config = dict(
    model='sound classifier',
    dataset='read English sentences (LibriTTS-R)',
    train_examples=15625,
    gain_aug_db=6,
    n_mels=64,
    hop_length=160,
    input='log_mel',
    spec_augment=True,
    win_length=400,
    targets=['voice'],
    num_classes=2,
    arch='tc_resnet',
    norm='groupnorm',
    activation='relu',
    weight_standardization=True,
    depths=[4, 4, 4],
    kernel_size=9,
    stem='single',
    widths=[96, 96, 96],
    label_smoothing=0.1,
    loss='cross_entropy',
    init='lecun_normal',
    residual_init='zero_last',
    optimizer='muon',
    muon_scale='spectral',
    lr=0.012,
    momentum=0.95,
    nesterov=False,
    orthogonalizer='polar_express',
    adamw_lr_other_params=0.0023,
    grad_clip=1.0,
    ema_decay=0.995,
    steps=18300,
    batch_size=128,
    epochs=149.9,
    lr_schedule='linear',
    final_lr_fraction=0.01,
    warmup_steps=910,
    weight_decay=0.01,
    adamw_weight_decay_other_params=0,
)
Rows from block 7 of a small sound classifier, named by matrix and row number. Rows with one number belong to one channel. Each number is 200 + 20 x the weight over its row's rms, rounded and kept within 0 to 999. All counts start at 0. After the name is the row's rms in percent of the matrix's.
Before each channel's rows are labels from the 100 clips, of 14976, where the channel reaches its highest value: "strongest on" is what is common among them. Only what is clearly more common there than usual is listed. The data: read English sentences (LibriTTS-R).
# convs0: first width-9 conv (model.blocks.7.convs.0.weight, 96x96x9, standardized in use, each kernel summed), inputs 0-95
# convs1: second width-9 conv (model.blocks.7.convs.1.weight, 96x96x9, standardized in use, transposed, each kernel summed), outputs 0-95

strongest on: voice: female
convs0.88,088,196,205,185,210,230,208,192,197,209,177,206,184,238,182,202,191,191,236,195,188,199,201,210,181,188,205,190,188,180,170,192,181,240,209,198,172,175,171,198,195,189,233,199,194,187,183,189,172,185,203,187,211,237,200,212,209,175,203,242,218,184,183,225,226,215,180,143,197,203,206,209,187,202,190,215,183,233,199,202,208,165,197,244,220,224,200,211,192,252,197,208,188,242,221,218,167
convs1.88,093,177,202,177,192,171,201,210,178,209,191,192,205,183,210,263,225,174,144,211,191,183,166,245,179,196,180,211,190,195,199,231,195,194,189,211,169,207,165,173,193,198,213,206,195,168,185,187,175,202,210,177,225,183,200,189,207,205,196,187,210,207,147,187,203,243,186,208,185,249,202,204,186,186,212,196,200,193,164,199,204,208,204,202,218,209,185,178,183,180,193,224,220,220,184,206,213

strongest on: voice: female
convs0.52,079,202,157,180,226,188,172,192,218,237,265,202,197,174,172,198,160,193,222,228,184,165,204,233,231,212,195,190,230,210,198,206,193,196,210,218,209,197,217,237,168,205,178,199,207,209,230,177,187,206,166,193,217,213,199,191,187,201,187,211,219,189,201,201,194,207,166,215,190,177,186,195,190,196,234,219,213,218,197,233,203,176,176,192,169,226,187,227,200,220,212,223,196,199,213,188,221
convs1.52,099,192,207,159,208,217,208,214,226,209,185,189,238,222,207,183,156,171,194,205,225,219,203,214,189,177,224,197,209,211,194,210,199,174,193,206,219,186,198,194,184,179,182,180,198,188,184,200,201,168,160,229,203,213,195,190,210,253,210,174,167,200,208,161,214,231,222,206,188,244,214,188,181,176,184,201,209,244,189,192,202,206,164,193,244,215,180,191,183,195,185,175,179,207,220,190,190

strongest on: voice: female
convs0.42,088,192,193,181,205,210,230,195,205,195,199,167,204,215,203,198,182,208,213,195,236,168,209,173,182,202,222,171,215,196,224,169,206,199,169,223,193,210,199,207,227,221,224,215,204,196,212,196,214,196,219,197,216,227,146,181,190,203,170,237,176,203,206,211,183,193,217,166,175,192,201,177,230,232,231,230,207,209,217,196,177,130,206,213,195,224,181,211,221,185,213,207,193,188,173,181,187
convs1.42,093,220,219,201,192,206,182,205,241,183,163,211,270,177,183,226,192,212,206,197,169,209,198,170,179,187,212,220,179,164,182,215,170,230,202,208,236,204,155,167,210,197,206,220,193,164,172,202,197,183,204,195,191,195,207,188,204,199,188,171,188,218,196,182,201,214,183,202,184,234,190,217,213,223,193,215,222,188,187,177,183,218,180,197,192,185,182,163,211,190,204,209,221,197,190,162,189

strongest on: voice: female
convs0.47,094,185,179,190,199,184,216,212,222,199,214,171,189,153,183,179,197,211,177,207,230,205,184,209,205,232,196,207,195,224,188,145,206,190,191,224,214,171,220,212,206,195,221,218,200,181,199,200,179,188,177,201,218,216,213,181,195,176,184,195,202,167,223,204,223,233,226,184,147,219,226,184,174,218,235,201,214,206,182,227,218,214,199,196,216,199,189,196,256,229,193,207,170,174,179,200,194
convs1.47,113,225,210,174,209,185,184,255,193,189,188,190,223,240,194,189,172,200,230,207,218,237,214,162,208,190,196,192,178,200,214,191,207,175,218,207,174,191,187,159,215,218,180,190,206,171,177,207,182,194,199,197,218,225,192,171,196,230,175,185,158,213,209,210,216,182,199,202,222,202,148,228,200,228,228,214,215,200,178,183,247,211,188,205,191,194,214,201,213,209,227,212,188,215,179,216,197

strongest on: voice: female
convs0.56,131,219,209,202,218,200,213,147,168,178,160,201,163,220,196,203,189,213,221,210,205,167,210,230,203,200,230,175,236,221,205,248,201,247,207,208,194,190,175,192,208,209,192,178,225,201,211,185,175,200,212,193,204,211,181,183,214,221,194,219,239,183,205,185,202,204,172,191,153,196,243,215,229,192,165,191,202,179,209,215,205,191,192,189,220,193,161,197,202,193,198,214,219,206,180,209,200
convs1.56,089,181,178,177,175,181,211,195,224,213,225,200,174,167,193,202,204,188,207,198,208,236,204,281,192,162,171,263,201,226,188,201,185,211,209,176,203,182,205,225,182,176,207,167,195,217,184,222,208,200,187,173,207,212,188,186,215,203,190,204,211,152,181,214,177,205,211,198,218,223,230,211,170,193,193,205,195,205,193,213,186,225,211,200,181,209,205,203,187,214,175,216,209,204,175,188,184

strongest on: voice: female
convs0.35,100,189,218,179,208,183,208,207,211,196,215,190,193,203,216,170,218,209,179,174,177,202,211,172,170,211,169,195,192,171,180,252,214,197,215,214,197,212,210,230,205,216,186,221,199,198,183,213,222,188,198,181,199,162,148,195,183,216,198,201,179,206,182,190,201,220,191,224,211,251,236,192,198,219,239,213,195,180,216,194,207,198,191,222,166,187,216,199,251,167,232,193,197,192,176,189,170
convs1.35,109,257,195,207,225,248,174,208,172,200,171,221,193,207,200,188,200,174,215,174,233,186,206,184,237,201,213,189,198,183,235,181,196,178,193,219,216,219,196,166,213,224,200,242,202,181,205,212,198,209,212,198,224,174,198,220,186,166,200,199,200,186,213,230,211,181,179,200,207,186,171,143,234,202,205,188,199,205,169,168,220,207,204,231,200,217,192,200,220,200,193,188,185,201,180,190,179

strongest on: voice: female
convs0.3,107,184,184,209,208,225,186,234,169,194,224,221,204,186,197,160,181,210,193,181,192,213,182,178,191,195,208,199,182,195,183,184,199,178,215,245,222,227,182,236,231,216,178,194,207,189,169,232,201,190,207,178,216,145,187,222,178,220,223,176,177,216,200,210,188,209,208,197,207,229,171,179,183,168,193,208,204,200,199,175,254,183,209,179,223,167,229,213,217,198,201,192,201,197,225,190,197
convs1.3,129,182,207,205,221,220,202,230,192,205,212,164,183,270,207,205,214,201,183,204,200,210,174,181,226,202,212,173,190,187,217,181,185,195,210,205,165,158,163,167,225,222,206,213,192,192,190,242,127,187,214,192,216,215,204,192,210,217,191,189,219,200,185,202,192,200,207,221,185,187,193,219,199,188,204,225,207,224,186,212,224,168,188,215,206,215,213,210,193,189,223,163,201,224,180,199,215

strongest on: voice: female
convs0.31,113,204,199,196,233,232,194,172,184,201,201,202,193,223,192,167,184,195,204,188,219,219,173,188,210,216,204,211,187,239,195,158,179,219,164,163,160,204,181,216,191,197,183,192,189,172,214,170,229,203,196,183,196,178,173,192,206,197,228,203,221,189,218,232,190,222,219,184,222,246,198,207,212,182,209,218,245,233,214,216,207,165,212,221,193,212,192,186,174,194,213,204,209,168,225,175,218
convs1.31,090,169,214,178,222,171,220,217,192,207,206,184,179,207,204,172,196,174,195,215,189,210,163,206,208,207,185,207,226,149,193,170,201,218,177,206,210,195,191,209,185,189,202,201,216,170,180,164,157,209,201,187,219,222,176,245,194,190,208,159,230,226,197,199,201,211,207,188,188,248,196,212,203,165,213,226,197,200,203,201,170,200,226,147,200,221,188,195,191,194,158,190,209,219,206,206,189

strongest on: voice: female
convs0.29,114,218,190,190,192,196,227,226,230,186,198,214,193,201,202,195,209,207,228,193,193,174,191,228,170,204,202,266,205,201,203,192,212,184,207,199,243,214,211,198,181,192,199,185,218,211,165,194,212,188,195,183,188,206,174,197,199,216,153,211,212,194,219,216,206,221,181,226,190,198,221,217,214,208,152,159,170,190,183,183,202,261,187,167,214,172,201,230,222,170,183,199,182,207,197,211,206
convs1.29,094,224,196,195,222,217,170,207,163,184,201,190,192,181,211,214,179,220,186,176,190,243,173,223,186,164,216,156,211,205,214,197,223,230,207,174,206,217,181,217,203,179,190,212,189,219,209,230,189,188,205,204,178,186,175,175,210,227,204,199,218,221,226,187,166,200,188,225,228,201,194,198,170,227,189,194,170,242,197,200,236,236,181,214,215,205,178,206,218,198,202,198,228,186,225,235,221

strongest on: voice: male
convs0.75,126,190,155,194,199,180,205,230,152,218,225,200,208,189,202,192,200,174,189,229,220,253,193,195,238,192,205,188,225,213,220,214,187,177,179,194,164,196,198,211,187,211,195,219,182,196,207,190,183,208,190,208,199,191,206,186,220,204,192,210,218,213,225,201,213,184,198,162,177,169,199,161,207,171,164,197,234,220,224,252,162,245,207,184,213,212,193,219,204,203,200,218,214,201,199,195,214
convs1.75,113,189,164,175,208,179,243,198,222,226,232,249,211,191,161,170,216,202,206,222,162,182,239,220,222,182,216,206,193,208,186,188,210,177,217,195,185,191,212,212,181,171,209,196,226,185,238,198,202,219,183,220,206,193,199,219,195,187,196,207,175,175,199,176,207,189,201,179,219,160,177,210,216,217,184,191,169,173,207,226,168,209,210,174,206,190,211,220,204,201,229,208,202,169,182,179,187

strongest on: voice: female
convs0.21,089,220,226,182,228,178,184,207,197,189,230,158,191,201,203,171,207,233,199,227,242,237,223,238,206,202,210,188,166,204,204,204,202,195,181,194,197,197,192,195,178,188,195,173,201,225,238,203,209,199,216,190,195,176,207,208,201,175,177,242,214,194,187,205,167,201,215,208,210,202,196,213,241,258,198,200,216,224,198,224,184,161,203,220,189,175,158,189,191,195,199,204,205,182,175,175,190
convs1.21,083,246,209,215,173,217,198,191,256,170,173,218,205,212,199,194,207,183,181,201,211,183,172,191,212,218,187,234,204,194,205,201,208,225,220,200,218,206,176,185,207,177,172,190,229,177,150,187,213,181,213,181,221,218,211,196,220,179,186,186,176,204,191,181,182,231,192,188,195,234,199,150,193,221,214,209,202,195,216,180,185,233,197,178,195,191,168,171,192,214,187,166,178,205,214,233,199

strongest on: voice: male
convs0.70,111,223,177,189,186,199,244,144,192,190,194,195,203,201,210,205,211,192,205,182,168,153,193,189,164,247,204,244,215,202,214,177,205,197,213,210,190,187,219,220,222,210,206,229,185,185,211,248,185,225,162,203,211,200,201,220,208,205,198,192,177,210,207,191,208,177,196,224,193,202,212,164,216,180,210,182,177,210,209,235,188,222,161,193,220,212,198,204,231,224,208,218,174,207,173,195,189
convs1.70,108,197,206,182,212,166,158,186,218,196,198,205,226,184,170,196,187,195,218,186,207,262,170,193,171,223,224,185,178,205,184,213,190,196,179,203,242,201,180,205,207,176,215,173,200,187,198,229,201,181,212,216,198,178,190,173,201,219,207,210,214,184,180,171,187,200,183,190,208,230,229,215,208,186,200,175,190,226,212,160,204,179,239,216,198,177,229,190,159,168,171,208,195,205,216,215,219

strongest on: voice: male
convs0.72,086,178,180,166,199,196,197,229,225,224,208,161,188,201,224,218,187,206,202,175,233,217,165,141,191,227,189,197,175,193,218,169,193,146,171,233,237,175,218,191,175,201,214,190,179,198,166,182,195,180,202,230,183,201,213,212,205,226,223,211,193,215,227,181,217,217,209,204,199,192,214,177,199,223,198,202,217,200,201,221,205,208,204,201,189,182,241,195,209,182,221,182,206,194,198,172,193
convs1.72,101,166,212,163,221,182,216,218,197,187,192,193,210,183,136,183,169,208,213,205,196,186,164,182,197,199,195,193,188,185,210,208,168,190,203,216,196,212,241,228,200,216,226,215,224,191,203,170,196,195,187,190,198,231,195,196,193,204,192,172,206,236,212,198,219,196,214,184,200,212,195,175,176,243,213,214,168,183,192,187,218,163,215,185,224,201,199,240,145,210,182,203,193,173,201,181,181

strongest on: voice: female
convs0.6,097,201,167,192,180,257,264,200,172,191,218,210,195,209,218,206,195,194,223,206,179,190,227,197,179,180,209,169,190,202,207,191,194,248,173,210,212,175,183,160,205,192,219,191,180,239,216,203,196,223,181,201,181,226,177,206,222,200,231,205,202,196,184,180,225,166,165,198,210,153,227,191,203,206,230,207,195,199,197,222,190,187,196,235,204,182,186,215,184,195,195,198,192,203,205,197,188
convs1.6,110,180,222,172,194,146,202,180,222,219,213,191,160,180,210,182,227,192,192,192,176,218,178,219,171,206,196,239,182,227,198,220,176,224,166,207,220,201,217,221,167,226,217,203,213,221,205,163,196,182,198,189,198,215,199,218,212,175,164,174,211,189,187,186,174,226,218,153,207,236,212,214,204,180,211,197,163,188,223,211,197,177,215,195,198,220,201,212,212,202,178,192,186,209,206,195,226

strongest on: voice: male
convs0.51,106,201,213,223,198,217,206,169,183,212,188,165,220,164,205,263,187,189,218,164,206,233,192,168,214,230,177,157,206,191,228,227,231,221,209,222,228,194,203,173,207,198,235,209,188,193,209,218,194,195,193,212,205,197,182,197,185,187,169,226,182,226,214,176,205,174,208,226,179,219,209,193,209,202,209,208,196,176,191,190,226,203,227,188,169,198,240,206,210,184,214,184,208,192,203,183,168
convs1.51,094,146,176,234,174,209,197,197,199,213,230,234,215,199,199,238,185,203,204,208,187,142,216,180,222,222,209,206,184,210,194,203,198,201,206,237,186,225,205,204,205,227,173,212,197,174,197,170,178,211,223,204,213,177,221,239,180,171,210,185,231,196,202,193,208,178,192,201,185,172,216,170,197,188,207,205,202,153,205,206,222,210,215,195,210,209,193,203,166,191,190,242,214,189,222,225,218

strongest on: voice: female
convs0.95,114,205,252,197,228,171,202,258,227,226,212,201,194,198,203,165,170,202,207,242,182,160,202,218,216,191,146,187,194,192,211,209,176,171,154,185,177,220,195,245,181,191,181,200,199,224,204,190,195,204,196,208,211,200,240,200,205,192,168,209,183,189,201,195,200,213,219,228,247,212,216,203,233,224,198,199,198,206,199,197,206,196,204,191,204,194,189,200,191,198,175,198,191,210,205,180,209
convs1.95,122,194,192,229,188,251,177,227,202,169,203,197,234,206,202,201,186,200,195,175,199,215,193,228,214,193,207,189,192,139,176,184,199,192,219,168,196,204,192,156,214,179,175,221,245,182,208,220,216,187,177,185,206,234,182,193,221,169,233,204,203,211,223,192,202,214,224,193,183,188,176,205,175,210,201,204,226,220,168,182,196,210,176,188,216,179,168,180,178,208,183,179,223,209,185,188,194

strongest on: voice: male
convs0.89,098,200,167,209,190,193,221,249,190,227,177,204,193,178,201,197,220,167,190,220,210,214,156,182,211,179,224,174,210,210,236,229,200,206,157,199,189,175,217,200,175,199,171,217,184,223,201,198,187,184,194,216,208,176,195,195,208,207,190,156,200,182,188,184,181,216,233,195,198,153,197,179,207,201,202,206,196,193,228,216,179,250,206,215,192,199,204,212,190,198,163,225,237,226,210,226,211
convs1.89,113,187,158,233,185,239,188,232,213,201,178,216,247,199,202,184,201,212,189,215,216,203,246,203,217,197,214,221,200,178,211,203,200,197,188,223,176,202,199,202,182,203,199,231,229,235,178,211,209,227,188,218,217,170,197,189,179,184,195,232,151,222,204,211,206,213,194,180,196,149,160,192,212,220,191,191,228,187,197,207,199,230,205,198,209,179,157,166,197,215,200,189,205,202,190,182,201

strongest on: voice: female
convs0.76,130,196,206,184,182,199,232,217,229,209,181,211,209,209,209,144,219,200,204,227,183,133,248,222,220,191,175,167,198,203,178,174,154,160,172,194,201,183,190,232,209,228,188,189,193,218,193,209,191,194,187,214,207,237,229,204,223,218,198,190,205,171,189,215,204,216,221,183,227,194,200,193,204,209,221,183,195,203,176,187,202,200,207,195,200,167,242,200,189,189,204,213,201,191,187,195,204
convs1.76,118,217,213,189,215,208,172,216,197,166,194,182,263,209,201,201,193,186,194,190,166,215,204,179,159,177,214,224,196,210,176,197,192,197,207,149,195,171,186,191,204,181,188,186,208,186,200,196,208,184,183,208,210,230,182,167,166,225,198,215,218,201,204,199,191,216,195,186,173,192,210,180,169,187,222,162,198,182,198,186,239,195,161,196,200,210,171,196,161,198,164,184,218,212,193,212,239

strongest on: voice: female
convs0.10,075,209,211,221,203,194,257,229,180,178,172,196,206,191,199,151,188,173,219,208,200,166,204,193,186,214,208,200,206,229,185,203,217,186,204,218,233,197,189,211,190,175,197,218,166,179,198,234,268,205,181,184,205,191,188,205,212,189,193,208,202,197,178,192,211,186,219,206,240,219,218,201,215,157,188,188,195,203,181,218,197,203,188,223,187,179,205,217,228,157,173,225,197,221,203,172,201
convs1.10,101,231,204,210,185,190,163,231,214,187,194,196,224,209,214,212,209,201,193,195,228,208,167,206,232,170,202,205,201,175,201,171,200,203,224,186,176,169,164,189,193,209,162,213,206,207,164,235,215,195,171,193,181,171,210,199,186,188,190,213,154,182,213,212,195,203,211,205,230,166,183,187,191,195,201,200,225,239,203,168,195,207,177,215,205,222,166,203,217,220,205,171,188,239,205,154,202

strongest on: voice: male
convs0.90,098,226,206,220,187,173,186,198,196,166,200,218,188,227,191,238,199,202,197,190,178,184,209,209,201,209,208,184,257,158,221,202,194,205,217,242,220,195,200,189,205,188,226,226,224,167,192,162,190,188,215,213,204,236,193,234,211,223,231,194,203,173,225,226,226,190,197,173,194,184,191,196,211,224,205,185,176,202,202,186,152,201,189,200,178,182,182,205,183,202,169,208,153,193,199,184,185
convs1.90,089,171,205,196,193,186,208,174,211,223,192,190,153,173,229,177,199,212,214,205,181,221,242,223,188,209,201,222,219,221,224,228,194,223,164,225,191,196,232,184,173,184,210,212,189,223,230,174,227,174,228,195,212,204,207,195,187,200,218,191,212,169,196,182,208,205,202,183,174,186,212,183,206,159,195,188,192,204,211,184,197,186,209,189,210,180,222,224,254,185,207,190,219,175,230,243,218

strongest on: voice: male
convs0.11,097,195,173,217,216,170,197,190,164,166,168,161,183,206,218,208,178,175,184,163,198,225,187,200,180,192,190,193,187,195,201,211,243,171,213,188,207,240,200,216,216,224,222,174,177,213,198,211,227,193,226,217,209,174,190,202,178,226,200,196,195,195,169,160,205,200,201,235,230,240,175,219,191,214,221,184,176,183,201,173,215,182,203,210,216,225,198,172,189,205,208,193,244,203,205,200,208
convs1.11,097,191,177,232,214,226,211,221,189,197,229,210,177,183,215,223,192,178,194,190,184,154,184,188,229,204,159,179,205,178,204,205,209,226,238,176,183,174,174,181,224,209,175,244,200,191,209,229,239,214,213,215,229,207,224,201,201,200,208,210,222,218,185,174,228,193,207,245,181,182,229,206,218,196,189,192,193,183,183,208,186,234,213,198,191,195,213,218,189,179,174,221,227,192,196,199,168

strongest on: voice: female
convs0.4,107,200,222,197,258,230,172,191,221,185,204,190,241,188,209,165,182,216,216,183,189,185,196,171,204,185,201,219,224,177,181,174,189,197,221,195,192,217,198,215,207,191,190,209,212,191,190,161,235,220,216,199,179,237,177,201,203,159,198,229,202,159,185,196,194,187,234,181,190,225,180,181,200,208,227,214,201,190,195,226,221,165,205,197,214,196,240,223,172,176,179,211,217,200,228,198,198
convs1.4,138,194,230,206,206,222,184,238,218,181,185,213,286,191,205,209,202,173,197,159,192,199,210,204,208,161,207,173,185,182,234,190,201,178,217,177,207,178,170,178,206,216,174,196,186,196,167,185,200,182,197,169,197,224,198,200,188,217,173,204,204,196,193,194,217,219,198,202,204,211,201,186,188,171,195,212,232,245,165,214,196,188,200,218,212,208,204,185,217,202,225,169,196,226,198,228,190

strongest on: voice: male
convs0.13,108,209,144,200,185,195,244,250,197,218,180,211,220,190,190,157,197,177,186,207,199,206,193,213,184,195,236,180,231,170,199,210,188,194,186,176,225,195,204,188,199,218,196,196,187,208,196,198,185,194,232,183,210,188,182,210,198,235,193,179,188,234,186,192,218,202,238,210,240,173,246,201,217,180,164,197,205,187,218,219,198,236,174,214,192,181,207,206,184,188,161,207,198,181,211,203,210
convs1.13,097,189,188,190,190,204,205,209,210,165,211,197,209,197,184,188,182,204,176,214,242,188,251,221,222,188,237,212,179,191,187,173,199,199,181,187,203,196,183,228,179,212,201,193,188,205,226,204,186,199,223,213,165,169,216,180,187,163,187,225,196,176,213,201,202,205,198,170,238,134,193,172,228,199,194,194,186,172,227,226,186,185,188,180,190,198,193,217,222,224,235,198,193,195,184,207,162

strongest on: voice: female
convs0.32,126,193,197,205,231,180,173,184,193,192,162,196,206,202,194,150,172,239,204,217,226,220,199,196,224,203,216,168,198,191,165,197,198,188,193,169,193,185,183,199,186,217,209,199,216,168,222,170,198,193,155,200,206,209,196,217,211,197,211,235,233,199,211,200,201,184,218,170,212,204,197,194,205,193,190,225,224,197,204,232,206,169,208,266,200,225,226,199,177,178,224,214,197,202,234,170,203
convs1.32,106,232,224,184,223,194,196,225,210,194,193,212,229,165,186,238,208,192,192,192,196,185,216,187,192,171,234,213,202,189,181,216,199,190,195,178,198,183,200,187,198,216,222,190,200,168,208,205,183,180,253,204,197,217,202,226,171,194,192,159,198,176,191,212,203,198,192,224,202,249,235,203,235,196,265,208,239,172,182,205,172,186,216,187,234,213,221,192,212,207,212,201,196,203,205,182,206

strongest on: voice: female
convs0.54,096,215,189,180,210,188,222,212,151,177,171,202,196,197,194,180,204,185,188,254,214,215,222,203,199,203,166,167,214,220,221,212,225,202,206,202,206,207,191,192,203,201,207,207,204,196,217,197,209,195,206,214,203,247,207,251,207,233,167,190,206,202,206,197,229,229,229,199,175,191,206,191,208,151,159,164,173,221,184,179,207,184,199,194,233,202,230,192,188,200,157,192,195,226,191,195,196
convs1.54,101,226,170,202,218,185,220,197,208,207,228,167,197,204,210,217,166,189,196,223,209,209,217,249,199,194,188,193,219,197,141,246,203,213,172,163,217,188,207,202,208,192,220,179,216,224,212,208,194,214,175,204,214,170,172,200,239,200,207,210,247,212,204,196,196,198,185,202,176,178,211,194,188,209,156,181,198,199,231,194,221,188,193,226,199,199,175,208,154,209,170,207,213,194,210,191,180

strongest on: voice: female
convs0.83,141,217,178,220,230,182,208,148,171,175,165,200,186,193,192,161,156,203,216,207,201,205,194,194,205,181,200,161,198,200,204,211,236,224,231,201,191,172,190,181,180,197,196,197,213,188,221,180,223,197,164,196,211,218,193,190,206,237,221,231,236,205,192,179,208,188,196,162,176,222,216,195,212,194,219,222,204,163,176,201,202,192,222,219,189,228,210,181,213,211,241,211,203,193,214,204,229
convs1.83,114,177,215,184,200,200,209,187,216,218,232,199,172,202,186,204,202,174,221,209,199,189,213,288,216,179,189,182,210,237,153,200,254,189,207,173,207,211,177,203,210,201,184,189,198,169,202,212,176,173,224,198,215,197,196,193,230,222,218,169,195,179,204,168,199,210,196,185,207,232,208,189,183,220,202,215,243,213,208,205,187,195,205,198,198,218,206,193,234,200,230,208,212,213,195,194,185

strongest on: voice: female
convs0.37,086,209,183,171,223,190,185,208,191,220,183,189,189,215,174,151,169,219,239,194,162,149,218,198,184,207,194,177,203,249,189,188,198,185,214,201,190,205,206,222,198,188,205,195,209,233,206,194,216,222,183,181,196,210,244,195,226,174,175,197,222,199,193,190,228,197,169,179,197,201,195,193,206,177,174,181,181,199,184,206,233,223,187,232,208,232,172,208,186,201,238,186,184,185,216,218,223
convs1.37,120,231,186,196,206,225,211,183,188,190,185,193,217,181,195,160,223,203,186,227,196,240,175,216,175,192,202,188,194,181,182,183,195,228,204,152,180,213,220,190,229,195,209,216,213,199,223,226,216,190,179,201,183,235,194,175,177,206,185,221,178,237,184,207,232,195,252,195,193,198,226,210,193,185,213,173,227,196,220,208,209,239,186,230,198,171,191,195,173,220,199,203,196,180,154,195,191

strongest on: voice: male
convs0.34,088,188,168,204,174,202,176,156,183,242,204,227,215,193,194,204,192,220,213,194,186,176,180,184,228,188,204,221,225,202,214,222,159,180,203,203,177,197,188,208,198,248,217,243,219,192,196,234,207,201,197,168,193,168,176,204,227,202,225,207,208,203,231,165,208,213,207,170,178,219,180,164,216,188,183,195,189,211,226,229,180,177,221,213,215,191,227,203,187,226,178,213,194,221,208,197,204
convs1.34,103,207,186,226,200,199,200,204,185,203,204,215,225,191,201,217,206,211,209,186,152,197,212,162,221,235,218,182,178,197,207,161,217,213,212,225,224,238,178,192,194,209,209,261,221,200,196,232,211,211,208,232,206,183,194,177,220,172,179,219,172,226,225,229,222,174,207,200,141,181,185,223,230,212,205,195,218,182,188,199,211,191,198,192,181,209,206,183,196,176,213,194,208,232,211,209,187

strongest on: voice: male
convs0.45,127,208,199,188,230,212,205,208,222,166,210,191,174,200,176,184,166,216,188,194,205,213,193,169,213,188,217,158,208,219,194,162,191,229,215,188,212,180,208,154,190,191,196,173,185,210,201,191,210,219,207,208,210,204,211,230,206,192,196,174,206,223,213,167,203,168,209,231,239,193,229,247,205,198,182,199,209,202,171,221,251,249,209,193,214,194,194,213,184,188,229,209,191,168,187,194,218
convs1.45,126,199,217,200,186,191,200,181,182,221,183,207,154,214,234,191,223,215,191,176,219,174,182,177,212,232,172,212,203,218,222,199,180,202,191,205,215,217,217,224,171,236,257,191,204,235,230,194,223,204,193,209,174,210,218,217,191,138,199,211,176,206,192,212,219,210,202,230,195,188,218,191,222,202,193,195,190,186,226,197,217,165,220,176,188,204,211,217,224,234,232,191,191,193,222,198,191