Weights of a small sound classifier.
Training: muon at rate 0.012, 18300 steps, batches of 128, held-out accuracy 99%.
Data: trained on read English sentences (LibriTTS-R), 15625 training examples, 149.9 epochs.
Rows from block 7 of a small sound classifier, named by matrix and row number. Rows with one number belong to one channel. Each number is 500 + 25 x the weight over its row's rms, rounded and kept within 0 to 999. All counts start at 0. Numbers have three digits each. After the name is the row's rms in percent of the matrix's.
After each channel's rows are labels from the 100 clips, of 14976, where the channel reaches its highest value: "strongest on" is what is common among them. Only what is clearly more common there than usual is listed. The data: read English sentences (LibriTTS-R). In brackets: how many of the 100.
# convs0: first width-9 conv (model.blocks.7.convs.0.weight, 96x96x9, standardized in use, each kernel summed), inputs 0-95
# convs1: second width-9 conv (model.blocks.7.convs.1.weight, 96x96x9, standardized in use, transposed, each kernel summed), outputs 0-95

convs0.65 084:518445519512481528499514488559523471490502495478543462497505526458474517492450489531499511488509516480542528471501471486509492523483495494481535520478514529463484471484545481502464454491536503490492502481485452494452519522500500531499504522478464520515535488481554507467527530524529491504
convs1.65 099:490542479521493493510533536475492468479478517455519494516479531506539485504470466501506511486513475522532453480494473506474506543508540507509488497476469464492495503473529506495512491459478481519487533502533495488475515500530500568468491469517480513468532512478505489495442481561462462520
strongest on: voice: female (99)

convs0.43 091:498525521486489484494499483505482501476519508475509493466543547511481504494509491490527493447532516505518508502494438491438502490518516522533488516517498534539496487486457504489513522526486483500505508500493490467554445473510497512506520570467522496531482464493472494453492512468495567478
convs1.43 080:523473511524459514450507498530500463520509501504512506527470502506506506501457500518553502534475501509515497556500528511517533426500496459506459511488498505532521541505445489459535522519478504461478502491532521504462494497528466475480515522469497489496493485497486468480463475516526540522
strongest on: voice: male (96)

convs0.94 093:516450507520476535536535504491518518539501501484530492527478482490483488508469486505485502492446488504449529474485510500535480494524529476451485518494535501497542465508567503463522452485494525507501511505494522507506515493494502511520511499468462542495458467479517451487506448523520539487
convs1.94 090:526535488493456511477507514496512432484493490487530499498491501502531455502458519551528485525544486478455478515523516496510579486512512506453495503480496502508474527482525492462518445472514462520508493505485525531514457494488470474510520519486534487510499521516510540479529464498520500499
strongest on: voice: male (94)

convs0.2 119:536505462526479501529475459549468505472507491514490459518506517472484514501534423479518524459482522504505491501469489538525487467504508515493512491537491508465447520508514531446493541487467511507546485488476493508510476486506531495524504508500521529486487480542458481517542494505509468525
convs1.2 109:502524532515527527520513520518481483564541479515509504522477524530481528537505520512478492475497517533504489511529483496501513503503549557561500482493501516465487493464476478492497527543554486487569504515467513529531515513537514520499506459465483504487524466499507499515482499476526466493
strongest on: voice: male (100)

convs0.33 102:521508534511527546481517529474479535540486526500488524501548529507481488536485486484486492474504534503469459482458499491497497518510502507476521517573501514482512503484538517480494489521485503522482530496451530507506496494501504497504497491443523467458462526493501510489506402495511500474
convs1.33 100:488521506491479503485516482485519485531490487553499483484490503477501527483481558504454496524454470491483514530529545506508539484503494465467506508480491490498498551539500537465538522492494496515506454520505502475473489516481454443531516517513505482541494464511439513469539507474497490529
strongest on: voice: male (94)

convs0.30 085:526534523490537505479499488461526510490496511460503516528503488473515494494471467518493468475508495526476541493490461527548477465508478505502544504486466536454514536454513502512498543514493543501516472504475505490497437489529508470516518532460494567487512527509519471503524509462502523517
convs1.30 087:527543503561456499449485505539493462502493513521490508488517518505484468486512497506506467517457495467473494514523548515481513476496544486473536491511483492479516535534494481460508470484516533500504479508523465477498474574536493474505499482478551515501529501475509477462508480491542498515
strongest on: voice: male (82)

convs0.82 086:523502528501510500462511490491460497522485515513559490498520527496436527498468485512487540511518502507496495460490498482490469506557468508506509526496497517529495525518503562445500485515479507525469485466507506480487464536527547504486446451462492495527494469500498485486497462507547513521
convs1.82 084:488470505480507536442503515517499462464551493540507500510523508530497527499468524539509496493500550491546473519506517460492525488450521524479542511546487502461510510502497492496515537496501521502511530468546460478495489474518531479533534488492503468485518503512463503461502482486524551477
strongest on: voice: male (85)

convs0.8 068:481502538501493531529528509550499463539493445506454501488488466510507513491553512503496485483517481490573483517492471482532484515531527456474504490483529485497506523535504499469489473485553498467491480506510498497502538515503509499501528497525497498459546521474451481502473478506516446474
convs1.8 081:477499526497515514500502510457490519551490535475531491466506493454488518474566468527444517478469513521548465484543487514536488512469516483464488529498465505463507506533480484525496497506523473515560486471513522496482491520487530498519509514509517508513477484499523525466500498513524545545
strongest on: voice: female (88)

convs0.28 110:498510496468480501541529532511459475488523523480509470473517495492505508481511480493504526506502490462508503533491552515463485522545528480480508466536535512517502458522474469506532486550533475529488505453471472468503534465494472464537513489527487459506462481497521538469468483505502528474
convs1.28 095:470497484476506515465466492488533489479501482510463505530475512499533416465471504492526518512498529478493508567506528495446552497498494490483473503541474500540473492480485499480514488503514441515512487513510505473450511530471499484456494529503488532531492502500509483473498503490500554520
strongest on: voice: female (98)